config.toml
model = "image embedding model"
dataset = "photos of plants, animals and fungi (iNaturalist)"
train_examples = 38949
image_size = 64
crop_scale_min = 1
horizontal_flip = true
targets = ["family"]
num_classes = 181
embedding_dim = 64
arch = "vit"
norm = "rmsnorm"
norm_position = "pre"
hidden_act = "geglu"
mlp_ratio = 2.67
head_dim = 16
fused_qkv = true
bias = "none"
qk_norm = false
layer_scale_init = 0.01
parallel_block = false
inner_norm = false
drop_path = 0.1
patch_size = [8, 8]
conv_stem = true
layers = 12
width = 192
positions = "rope"
pooling = "mean"
am_softmax_margin = 0.1
am_softmax_scale = 30
init = "small_normal"
residual_init = "scaled_by_depth"
optimizer = "ademamix"
learning_rate = 0.0006
beta1 = 0.95
beta2 = 0.999
eps = 1e-08
beta3 = 0.9995
alpha = 2
ema_decay = 0.999
max_steps = 11200
batch_size = 256
epochs = 73.6
lr_schedule = "linear"
final_lr_fraction = 0.01
warmup_steps = 1120
weight_decay = 0.2
Rows from block 6 of a small image embedding model, named by matrix and row number. Rows with one number belong to one neuron. Each number is 500 + 50 x the weight over its row's rms, rounded and kept within 0 to 999. All counts start at 0. Numbers have three digits each.
After each neuron's rows are labels from the 100 images, of 14848, where the neuron reaches its largest size: "responds to" is what is common among them. Only what is clearly more common there than usual is listed. The data: photos of plants, animals and fungi (iNaturalist).
# gate: MLP gate (model.blocks.6.mlp.gate.weight, 512x192), inputs 0-63
# fc1: MLP up (model.blocks.6.mlp.fc1.weight, 512x192), inputs 0-63
# fc2: MLP down (model.blocks.6.mlp.fc2.weight, 192x512, transposed), outputs 0-63

gate.256:552477553569518521498533557483504510539458544526565485581509503537493561506448614520535419516500466457480570462449439452491539413440445581553498479496457476510531405564439509443521550421649450
fc1.256:454569517435457510496620478480513555501419472579506498488526518493457451526547555441426454637519542444441483517507532502506459462418490554534527532500458555564507457541435469658514460440541481
fc2.256:520567501499527523559483579524551454521374513492487503482512600445481467461460473438502457552473442469374464519505469509475431414585459517506530517557556506538549346379537486481625480461409553
responds to: order Charadriiformes

gate.4:577487466521461475479517442508609562472532543471414462543571505514480500535487524505507460426540515515490525518576402430581643516434425517463438483490501492436527486435523485432400463461499527
fc1.4:468478431548467398518540546484476528433496542492451507504427445531484445543438491483517503519519558473540440502475523561541520602443532522433419531501445406573452605483504436467451634533540484
fc2.4:462490438543509520541500451511444548518461459508477469472494468425447525437456531528444548481529439428543509505449459527571467480474577315487611508482596566538450557609442499507542509505413553
responds to: phylum Chordata; class Aves

gate.151:469422546490549487526517405511492485548427578600445478556495528560509464472488599362456489534485515465455462536484394471538482472564515568492557496446545551458546390531518475500524559544512584
fc1.151:463524540536520486460599451485476532500530572475452481514531439552510468434585520408419526543439473525559551375589467467550593517483452419478607430462490453493405557523379542476521513468468462
fc2.151:502477554533536410580560535484530458522535477476451477441485469505472519483518430569523462381606420581522511522507518493516419524574487556456573548485438490461533450361419642605442540457485503
responds to: order Odonata

gate.32:467482521502605547533600454537485452572420496513481440485559583511446445526482569508485467573450507524455488447473520563520517450425473567531475488568496528551520480452456560430536498486542387
fc1.32:471494568516548466495547397466549481517463434547439545440489494477524497494527487485649546492534482629478546442457556516471436442519518561541544485519459550542521484462468497493564537444599455
fc2.32:463483493605529534424508474485526534497446490534566500530528425498445514586458511441496560524525445410521485489491527471497513579501569406469613503442507440511438494535515490426588525503515485
responds to: order Charadriiformes; family: Scolopacidae

gate.122:496556461450452421559563532521517454552395500504464435505546515548477542474504480481493544499431544461567460607467492541448382430446517592460470451571441568470444428490465468529445464474508506
fc1.122:519479572529493530583428576478365556521513476478492483515515512492469520509446425538523562551549445548566529476386548516585437453617549456430529568567475563487493464541498465448480427560446438
fc2.122:435595456492509544453522548492571510455492534608469460420384588530483492565501489441629446483464498545467583514529419510509498527528512541521455480409509417534579503491460548475523410399432476
responds to: class Insecta; phylum Arthropoda; order Lepidoptera; family: Nymphalidae

gate.345:528564487480510483594552441503549527567493591494502474485538544522405496501466516423530460531353451538494466495435468512470501420491433549527542487536534538451470448480539513517486429442568481
fc1.345:527502500568587572533474423499572521537627376478608558559473521508468460416501383572477497499548421557534452537484522508553494488606549479480505516486561526559453460468497476551589423411471420
fc2.345:558524408443445469573473463432459444586514439530491535460374560514535470499451458477517442538455406531505417519452476502527379486511591440434508501542523528434611450497484410542504427498472513
responds to: class Insecta; phylum Arthropoda; order Lepidoptera; family: Nymphalidae

gate.267:514558507466501472510509465470594414568354532567468479486573538494479542473557585374507466459431484572521530491451483474433472487376542466479493395544532508496532431567447483616457543476598564
fc1.267:581489554519452517530496574476467516436519516460507472494525460565549514516497481560486399500491495513503461540549512435466452502513503506469553488458432581503430435465418487409494515423511563
fc2.267:519559537498490440585463501545531470547446469498561511534488497434394455521487496423449559491475434537551581595441557458469632546493487460515597522481528522367507482469574582541517559569554485
responds to: class Insecta; phylum Arthropoda; order Lepidoptera; family: Nymphalidae

gate.210:373507468512487473528564588484588525567495558466515394527497539578549459508451624485506511562489538614452514503448507520529357489437523540513451467473547408532536431513562559572428406455488508
fc1.210:540499570581477456403488541527617527502601534517547454431531384571539466488571509496562541546499548519460512530404497412469463459378499487449471437456504536448516564545413490539427566557489429
fc2.210:518502495379560549592497530494516486491467501510449557554482632482502537490450495466462550446490450520506476435561447597558520459521484511471550522477562449567512486567560476586623476539536529
responds to: class Aves; order Passeriformes

gate.505:455513472549464464421501467582522466464442521500572453611537474484560509373467495478396538454468474447494520550479446495574528480500435546433484535528530465434492486521555505473488393532491521
fc1.505:477447440533492531499550547453524544450486436454528490426541478476537503472496563484427480468488496479428496489546491452609490478451515496479522511484570534467578473482591499539503454538478527
fc2.505:462403533462611517509469543481497480563422420475523440467510473485541403483439509498509463547488412559532510495429600524462499452520536513511488540493525524442507549501496519520485499585446460
responds to: phylum Tracheophyta; kingdom Plantae

gate.174:420532511476500450610550486475493484462546649518525528457478539519420470546459602444489516534511592462418521509521445400549533406478482534374531531500543616580450546469478413463508518445484435
fc1.174:427528491561530484560473490511519513525491558561523472508416535443450540494516536481493509546528495611447492492512465551467570442492619515466508550504467498503537499483444478560547581477409473
fc2.174:457473419551427618573485512524485486506556544499439647582415516491467455541501552473485534459415468420457491570610409508430501483488589506480392554536491418478516418526610559506486473542463502
responds to: phylum Chordata

gate.218:558509404530517648497562461426568552471523426607488440497511643417551512551511462487448444591499542523528508486567474545503465457394453534400377438580560460541524525388544570528478544531532501
fc1.218:414553560641554478443574550500585479478521520493438520486490579533478430503467516518495463524470451497401481460436526498516519466425506574488577467453458466522504641450440507514424534512490495
fc2.218:478573396536569533513511498545444544481498491556487479520448454479481597559463454582544536558568515496556416428404454518469493438575435443562512438547518524597546535498521463622639465548516467
responds to: order Charadriiformes

gate.463:519378462433521534470532429476461504557489583400486438495505427599500569548492530481504497547571495475500422412499477483479481476579514538436530528490535561554542473465597458367458504459596458
fc1.463:513523420472524523483509487483479477497440526527406450445449526503599448539467498453427472491491574482465397509433578497506467481517576603512402526484535521532493573503516424478639623508552516
fc2.463:486399507495400491477403470504471454618508544497498574568534609527515495482482552467488472508490594577635451511481399497550455541504535476427410513468511521467566468437504394531506519580441444
responds to: order Charadriiformes

gate.344:463491493369481643518487498466491514496514526501471469503450536532548549542384584465488419442419529542439471505475513509528450387459533550460432557560536521493600519425567515502498407477563487
fc1.344:456546487421495489514525472522546500599564489520497531491494574487437548452456531536503482515531423614482572496492494541536461538441457489567465388467577519402572537528469467507489506466463413
fc2.344:507557560486496453492481532542494452457479451585349474487517505557483524535522483476455642495610483545503436487580435543473513575495539463485472468567522539510485579463434447474459360527560496
responds to: phylum Chordata; class Aves; order Charadriiformes; family: Laridae

gate.467:490505450469525462364503400493545455540582585483545582595609529563478525474414535424502451464401490515510530556485460460498554547495408471460483559469553520527462495500540511440463480470528538
fc1.467:467700517515465500512450406549560521475485494514478477495494577538561500444432501521544518497493507455499507499525512569461495490513482482529504436485543349451512433476490521443518568577502459
fc2.467:504505437498526518515385480513426519529576508454526487354533471448423532511524503501530524451505553575485499585474555543522475501526444459526453437490474520502529526419480513517472536513494539
responds to: order Passeriformes

gate.90:391509526496545515505469519490538513540463624520397426479529476523430443505555518551507431464434523536483427476542454481531526588452532473413484491564517482543517460432502527546430510516561423
fc1.90:429537450519442537517443531556486537441545465486526439502557518546569629573523571497509577373524572521469457508605480500512493498495518517453530474557516604495481482417504417551494374529514476
fc2.90:517461437540553523489351514506417503546490502432506484460543524495558570518541510560508427537437517574618543464557476433522423498497489477433483464580550544430495508492425510581525424468484489
responds to: order Odonata

gate.443:523544552524623546416480482540497468467411543464481392507556490585451506605501436564513472514506492522583559515550444418560546460486533505506522573601476495644470525516443444488485493519501434
fc1.443:434470545476490548485506467577492455513416510482378490535461505578446408499503530474487479544507451467448568455554576455444541429570493430550490534519501555499422541511486599464533474517566534
fc2.443:494452503505555539482482498473495521498469585489527509567527603554444477516517561555559461466433459580420499540515531524587421505497554480424523445554456509552508417508485435588441492570402524
responds to: order Anseriformes; family: Anatidae

gate.310:476455522463458519536525463514526493581510531484519450573510518545596509430519479598549475493499553504442498548516515523504467533433519498428470592538520553490477479437432502414486364477445448
fc1.310:553507505503509509521417556463459506508472576418503498529446509553501548447416537426500491566479477456542488570516529475490529529459517414532525550491467492420409489500525574388432474532493476
fc2.310:423551556485570598546526470463537495561455446548526513521439400520489473467416473569550469439596419610422548487485481573505605509491498496485572515417521508491522435465486567580466443527443488
responds to: class Mammalia

gate.326:475569480568470535527541424503554554466515479504524382489546510429474542584514532483490459463498513471473498516569413513482485524488571489449462561478579537558494498501610531419521508442476472
fc1.326:411575499490523537474492479478508428535492572569510456451453478515545419454488566460525541564475455499481502468402474571503450448553561564575449565514514479441541519416404589485606518519615524
fc2.326:536443493452453485498388495482532522543526546466489520468505460429469502473520441535537466498430535545591530476541411470539433448453498453513393471464421425516425498480530539536531483424452500
responds to: order Lepidoptera

gate.300:463612452530552462497418546488579474566553530571515477562557492574492583447473463490505429517508509558533466543435494537608559555449583636428487585496544539569540499495567435484497442492493499
fc1.300:470511471556510533449447509477434514539489468494480443455557472477394501432531422591482428536503441506522510598489585541476455646499418505472488518576535503433481533586524462511514346446488449
fc2.300:453534509678433486469485533499434496471554454539429500549409445506539512443512544536488602497614528532487514592483483575556513487597513548483533426633467529446481488431399505523491477585504444
responds to: order Passeriformes

gate.453:553524503463487396471405446448569464537435523488492550483497498513361441521437561429537455480465573541450508561473453398493509507422436502488438416482470566435552417540513524523460481428542539
fc1.453:489545475459404488467495511526511540490439505552397494503503506516516566391544503515463528433515423567506459404445537476515514433535448581531563422551461569419547472508468511501431460477537467
fc2.453:520464568504401521585537487507575484527441535545528504562449430475482521422462573402469483450509519512484472502562502513512528516465429442510529426549476532494452467473518532531519482507542472
responds to: order Passeriformes

gate.438:528504480471441467548537554517512446567495538600500485547568531607531505471530546473501429485444467498506564503447428506564402338585509612486541522457513580461537467444459560549435453514533472
fc1.438:558521543482484423464414500445479483592532459494486546547388511494484561500451498519547502504472481503453487602444538544515506503455407522528545378539603556571492479509512530509491509528494490
fc2.438:472428551617397527545571452565483469426447559417463480485537502404450478407505488554474509409547513490467482566535459443609507528499568448542572412418490531452419555566546537452542560451495528
responds to: kingdom Plantae; phylum Tracheophyta; class Magnoliopsida

gate.225:407513526533495592443517613445542494562513477552541483454472443479488597550497468523514486522488501555406576479494454555555601455464428526480375509499442444539572569494500569473567490504514557
fc1.225:488517503464396518525585529466497530427435507568451561503481467511556547514589541525520559413575431503504448534617491569521462586554497528380561583505566455566444379480500496488482485524502493
fc2.225:520491461521532535471454456488521579418445512550553512572679411479423528552431586529516371445515455499433515544431495515472517539430542516531546470514628527483512513524512407574481474519458499
responds to: phylum Chordata; class Aves; order Anseriformes; family: Anatidae

gate.208:611503455451554481484478554563557519575453544452481479460521480490503468573639459483395447492476495528493504500559530429560490523468580444474503500497420394526439576500402508452437517536522393
fc1.208:549559486583483546510502559477497578496533473521477552500489490557551584464510386520472434475515514563524444436475565504507538524558509550436504533432464564499535480472471469477564456488487549
fc2.208:464505434564470530414513515485473474447485533458417447346531525538535425522517442524595483548523401569484499522421548487569544505462525543457495466570451552471458623474455514448433517535485456
responds to: phylum Arthropoda; class Insecta

gate.89:455514538509578536623461508450535408517371530540409482537550435533444450506438524441498458490540504506545459541603566516483566468474572495510453507530497453490614498478455533560470485488548572
fc1.89:508420515499444544546549537603506534385505510515607548507544498539411566526631467532536463487505541403521464526371407374531571506568507509462481551507491542440552504545510506542526504514543535
fc2.89:468501414483515525599457488438515576484435480484401649458434447471517472471407477520510432496455480563398516528513524539486419478458526481494483413496498412520478450507498440497444515413529568
responds to: class Aves; order Passeriformes

gate.25:517436440488576486448556478502598504572475574542412420617544536601531572492482596410526449453525492526416526448532426531547500455520566492545522487502563400486452487467559591453489450468535530
fc1.25:472475505469605514528499653503479481499529485479523533433517539422501537657496539549453482499488519570538487508520546538485465521511418499554463461543537607543593418546553492562587426472555503
fc2.25:475442428435414579506525524442497573487406538476478531513489472415536560554418529565500537542522517524341433496481548514510535487415498489446461531436487524499459421517537459381521456524521518
responds to: order Odonata

gate.168:570498477528526487549477497563508509531498582533507451545506499588476530537466549505444536561490502489507504536535362471521557497483458538496559593525590637392526387514454495413543508417470485
fc1.168:491462548497462540463399438501425586513489535473457548548520483477501507530470584520488482522525485598469521542445506582491512523462562437444506511503553499542517494635609553454477484527529485
fc2.168:541538574441346543515501575622542552565446495458524520525614643402515414539496474431500563491484488519486551407486446558512437559401503516490489498585486415522579491528481462536469489519473480
responds to: class Mammalia

gate.132:410514451567577581502501495517581500505554518540487479538542517498526475432491570471521487483418585561421504570434439496500593524421591523435362433543581399520514450485494517590500514448514496
fc1.132:595388477505378486456534445495552482496494498491541382501589489487452570434565531491449531433474548541410552606480425464492476566426473476543506485436407507449516506616504500529499512569507613
fc2.132:576500497548440474495564404450438559470586474521443466480492515408509476550396391488423562489440553514487474495501473457567508539525446566432484558448469555548467562571482529459446550531498605
responds to: order Passeriformes

gate.24:443640454492416487596502516495526459576379441494504444544465501504468445474528487467472498568448534553487403542510444545422457511410586508497504430620554551463474420497452553512501510440535498
fc1.24:473530469556514458436574541489464605518528550427430478539456541553612488631545549497423469543458500458487414444594508504532443373488547425566566468475498587510497517502441490587507552521539453
fc2.24:518464561577490510422598438541504580514549578519500512519601488489509523510503496563500527412525532416523488536489561549523609563522370440536433494488404494517476606532588468441499487511584506
responds to: class Insecta; phylum Arthropoda; order Lepidoptera; family: Nymphalidae

gate.197:530544509475558482535442440437575443522459549457495494499596529487458506450485492500504401470407500496472546549511511509537429458479522610514558600525480415424608541479532510491431513473593433
fc1.197:481476519452468476473461410499495429383472531572454509488571573525512536574552509453528493451464512471624492510574463503549472502496405417452477507440503397490528462517515446446477503438485470
fc2.197:576548500501573571541553443467556581527430494574450542572484437533450483438590497498545536518538524483483512493491409499442542511462554533529488464445568650540517434469545599548581578490571486
responds to: class Insecta; phylum Arthropoda

gate.258:485576504482506563515476530552487491540525513517511387536536505456427500519552549570363465445536510523546492546516463492621572420379506430468526546636571492604530470483473552518530449422538448
fc1.258:448558578421415498554507499618577581547453526527555496493472479577469480434435524468527502607490504480534532523483537469432579475567528518528541615490518537508554487454438502547517582533448423
fc2.258:474506523537433459469468445435468517488454468441460510484465463504485477545592498409567630576530476483492498493541567408442548516539598546541510493516532416508509532444502448473456449573523503
responds to: order Charadriiformes

gate.23:534468435407478483584499437514473425415469541509564454553531487499514482561478501556527491443431539439500473617474474512525454440495547609422464564449443461444555517448462555553394542521456487
fc1.23:601406474522431457574507379511481547462481526613519490505450561548502482475515526461594533513433492566585394452515465484542437535477543527550520430519501543454416466498578526501514499483476533
fc2.23:505499526514556450519585510410560451492499394489526468497504461537410519471498500484467469435535500486471498539451455554542407577569547460522587451562478409602514450601521504492531443499557452
responds to: phylum Tracheophyta; kingdom Plantae; class Magnoliopsida

gate.500:431467474484534457459473462490481483521539625502427440410537558494502481536507554508486488530475501619553452480539529508571547525429589583487518561572522670465543467549426543517402425501427453
fc1.500:439539528494556334527521556523546465470521638461441491532477560546483574491456517436449520510537424400538472472521498451446433543468421496578541502653545577513506526515432470514402386517500491
fc2.500:561433526512476598543548462518484472491551448486459551483498480487565517469486462513450405450550523468480613555596529479510491509586565434485597448479545506507498479547520548471544528451602580
responds to: class Aves; order Accipitriformes; family: Accipitridae

gate.339:527463512451457506507542449497430518466431482507476461484575548649467483462447555448468496539495410471425476568531567481491482516526551535518475529536474511421550536461468602542491482491540487
fc1.339:521503475546527508516392507460534477528509410500567455496619510487575412454491529519454538486528552434538525555414431462510521471410438431500515412461495530402573468553476374566441447466516510
fc2.339:577494534474434520533560612555492398502520559551540484545507585569468495479509434429394482458460512493546445514497448465457492503467443451476494466538578467534495428416485492473492578500479495
responds to: order Charadriiformes

gate.127:521477427495459506462507502486470568470479485504436495536561568465568494567491526516485512528441506646332419493564507539501509475463556552476571414580586532449433413422510472503472380382502455
fc1.127:494487561483469612537458511514518542489499480464481504556427527482559475382536441524542465458492520509533476510521452482565433435465494481577513515534512452508502432571480511514554562479418561
fc2.127:488570613509600457525362496529553553524518507452509467464523369456491570580518514502536469519498474532514543496525604527488487500539493525546465458522493486516526522559486498409599576476515399
responds to: class Aves; order Anseriformes; family: Anatidae

gate.155:495574507490490470410554513547528434530446640602454551570530537555446518494521492432532436530381489503520474519594477478529445428443530486502481408505509525459459471510492520465518514450512466
fc1.155:548550486475508492526471449471607486554418471499560460505444453492549452530463566452513540485477475488498607515438583471511514461437568450548522484487412518555478469454509485532439555582629579
fc2.155:401473586547485482471554547459493483555571560553447574497511497478566552447485547549517519492609478465456543484601553593484439500485479508433551475563457527523550523562483574561507571439583561
responds to: class Insecta; phylum Arthropoda; order Lepidoptera; family: Nymphalidae

gate.244:450513502440564441518552512509447502473509522509457539464512481612492389550488437415490492606480484543439439540492497470516532485391565503457392524528484401527431505505415487526449415397530462
fc1.244:544382551419476529442487539522518485502495487542451449510528572533510478501509515532413469469522503517506547435581518516550520523552421526515488591466469537561512552590562518500562575547534663
fc2.244:482539501563425614505425469438496549437429407493482464397503545453463454485492549538515521527420552617411480535433543481420499512471533407494487456454469498531459419557445563477493555544503473
responds to: order Passeriformes

gate.226:522476518462530451535412580524516536494497581563484483533524484592462462599552574375462383523460490506446394448426481519569501575517473604494494516549515571495486421542484436489502471560531492
fc1.226:542495559548533366547519548583505408415512581458522468492602541526529507535613563501442459477492536454544491502600466492578491517475512462398491509524483507487503487523450455533582493490494445
fc2.226:520503581608532531463532448451511519500535455447450450475532423471482560527469508428574473467573538519471659538472564503473550528448530420539561477521483473587447460555462550476472431571597519
responds to: phylum Chordata; class Aves

gate.380:444547515472535417505542506552481454495488545481446491438512543477456517415463499501473564578501457563527483481464331493526519448490514499523418519580561452504517474476445481458463426474516504
fc1.380:481469566527473554493449445499501586512565420458485500550543519515444419543473504479596472508537541539554523539526480437512452435526428473523563500468497479401604591594489417495514433481511523
fc2.380:529504565541605505482556646459506565456508505506396440421553411489540427465408572504447449653533407502495406409354482522451420462545467481459462471475527498538511536557483511468464534501547482
responds to: phylum Tracheophyta; kingdom Plantae

gate.109:512515529477561532527362478467579484597479517431444444567497524529482462460503556497472422440376536507461409453535450381569534356518431530535446442492502457476533562548456532541483554478575462
fc1.109:446397534499591555461464523511525456424557542440484431400499457480487457448646458518487473544485514433530444593520521496470521496529524518500472583563530471563509570476425592448560547512539494
fc2.109:492550523558431464496479450499484455462499550404543495477466435470526527561530434553477400450511624471539588539455511455559487424527489467485453483442360389483528583442423561476456576579473471
responds to: kingdom Plantae; order Asparagales; class Liliopsida; family: Asparagaceae

gate.114:562543456500582439461486527509434546553568564420474561514518448572425514444543436475518507498465475456571535505512452418585514548511493436514504559515511527540420495576540589558479608441533506
fc1.114:512522507466455377493530483559486468369478523445504500470537511531545523529483431499605459471409552553527428473434383400512470406461528525572511495509506545489528507550503395461490454458373493
fc2.114:538479537508458468445417572494582523463472461489510377503563512506448548499529538591539505405532532513574546505535451574456521500496470512514500396465468436562438478409493452515442435582433456
responds to: order Lepidoptera

gate.465:506578500506489567527494512433512461510533546471488545541497526440498459517446608494475464510451573562439523581522490456565579523425460436495353500500522579564442454451552479515520480395487441
fc1.465:435497488574519582432553620554526511453554545379458511515526501417567499462481545468501532439476464420473496549421470529555474515509565412586426497507454529552489586493481487517514575510512488
fc2.465:527517563536458462468444487532532537556472540508532495443496476476355480530464504491531494441620461547417560568476550530393497508516424437497581506500451461486491526464518521548485536582498477
responds to: order Passeriformes

gate.74:503429462451560513567405502487426515580531462494456507476537505497529463509421562471497510580466498548421423501579446493568472472494511497464377513498516482570423446469542512454451450485540512
fc1.74:529488436515465383501454469468431502555470514543503532522538529473531580440469497415581474485491471504542450563498515549448529444537472579559596495489458545452553497508450512536432514528452531
fc2.74:553516538453539440587503553387417560547491521589481598479377435476435557499527572465512425551479512501486447427576478507522538486597484545495533504480467502597459493428553540463486523427421417
responds to: order Passeriformes

gate.378:491487427522570464512570599459518560496370561498408428457464592482531472552449537470548477504456410642396458472568577496503405477458465536554442603620506549530512455495486586528447472488532562
fc1.378:496499408500424490472542568529490541555469450507554545559534511572532583456597415439534451457493488488373506436396506461477484479433404443551524555535430546395571407488507517433600533498450548
fc2.378:571494449507368452492530457487501457496514397500622508483521521524433521488352446549562380548457461413518510444431538508468414491464514528543533511409457511556548458569546448486445480536414413
responds to: phylum Chordata; class Aves

gate.8:543509448417558564547434391541458463491555540500484415502577526504529539576530547459507472520399463506504451582524522527602494479424448372416456532480522510494408455542482528550494412407514416
fc1.8:594492541491449526582512431498474483471518466543492530464522597458533439572440499474549499536477371494505483468532468559490568542488432480583526479432545456433504465583494528514424516444505560
fc2.8:525528435480541459544449511481508564496456544489413429462516515405526531557465454549597530566528482509554542553529524548514538554490430502532498422548509538509486464554531472536561499496457451
responds to: class Insecta; phylum Arthropoda; order Lepidoptera

gate.396:561590499473525352513572514504529565553347608441441505497440480448434484553572528490453471482473566548509481518450522489429499496467453508499493387480538510481509506510500607589476404448506468
fc1.396:512451572467555466558480665519569446457507456424537520429525436536466510404493499368455505547432425510449591573477492453525474431444498471513467539559436518448547599568431438531506477569467456
fc2.396:466490522407468572586558525496525528400522525535514473627492479521432512512496484472473505499474513454538470545493547597454535491431554553542473548473559466568439526503617561438519511536476523
responds to: class Aves; order Anseriformes; family: Anatidae

gate.316:524451475496583526526366575481492480511457485473536487516457525474514523451438516544405446509470507444576468496555479389511495410482538506459397495501591476541525525542468490443585592509523483
fc1.316:508605500533513519413453512549526532510494482449525442546573483493483471498575423541508524394468535504488533545510473532478454473542500448526420542541383529468486448419515528561519475572502515
fc2.316:477487436593539494577503519458551547574434563428394488487543434501507511479457525450512441523488443473525491523538499435481580475547540450549551462489444448477409501562465598408518416457435445
responds to: order Charadriiformes

gate.2:519576501490504582461505475589600449553426482485440492518546523458581545518527492404482465424467593510511533492617453489461553480471496499542435421432535434445483480375583530498555493400599505
fc1.2:497560553616528511471469477548474457510535534499525474508463481494518527471581533452465490515533560458491490500515486532451563492443478500475451491458522398533522549546488549448427404494443408
fc2.2:598546488453544527558474456553510565546418531581512538596449552510571509513521507517469519441470466507513416310593482370573524439540429469494539526481502609480574486532451528476474534455496456
responds to: class Insecta; phylum Arthropoda; order Lepidoptera

gate.188:541576539456571448566434530503536467430512581536475448496481542456460474489525495440446488483444600488469403491448416436451525428505507499486469528613446534525492441406541510543541444486545559
fc1.188:442476623515605487474487525511519485438535470519546489495560403417459444524466407467512482473524480449623507474513527495432430572519535486492567555581528504473508491510515435396563552538463461
fc2.188:451503536566563525545517560405486519436531523491490492445530505461485650426594487610429502547559457485562432562549472571478524585515481475390564495516493492535412387589485432537523447573466469
responds to: phylum Arthropoda; class Insecta; order Coleoptera; family: Coccinellidae

gate.334:509584536496495449527515530513527549485555633472514447565524473450460528489529484481441539491481482493530461474525456344624534510520420490487423546461448505485474491494474478469426479532513508
fc1.334:487459456464533457489542565545536501537464584460483527506447468511425601510499483570464529408510595444553612550473405468484496463421500548568442584451504477462489499480596580560517541518549506
fc2.334:569531497531481534461539457429527531498528483489409552477515485390521508521504503545562484452423431500467442466434565474548489516522492536515455537426457499558440430601526478436580511474496488
responds to: phylum Tracheophyta; kingdom Plantae

gate.112:484563493477467508520499489566529489497475536535495386480510475492472554586488500506437502378566604533502433445514417454524521424439480495540463479533485430430564499394491525551516367378592534
fc1.112:563483531607544509490552518417459578443420571468493508488463470552578449476460540442503449486489405449556464493525514427519497473525490392566511463397575532432476524491544514398524475546534484
fc2.112:463532373487478491518525418494431506539485525520544459480475525528551500477483558439426555479476506509546551492504532526543491486514435562494541473574486586579577550464484498508546409463467489
responds to: order Anseriformes; family: Anatidae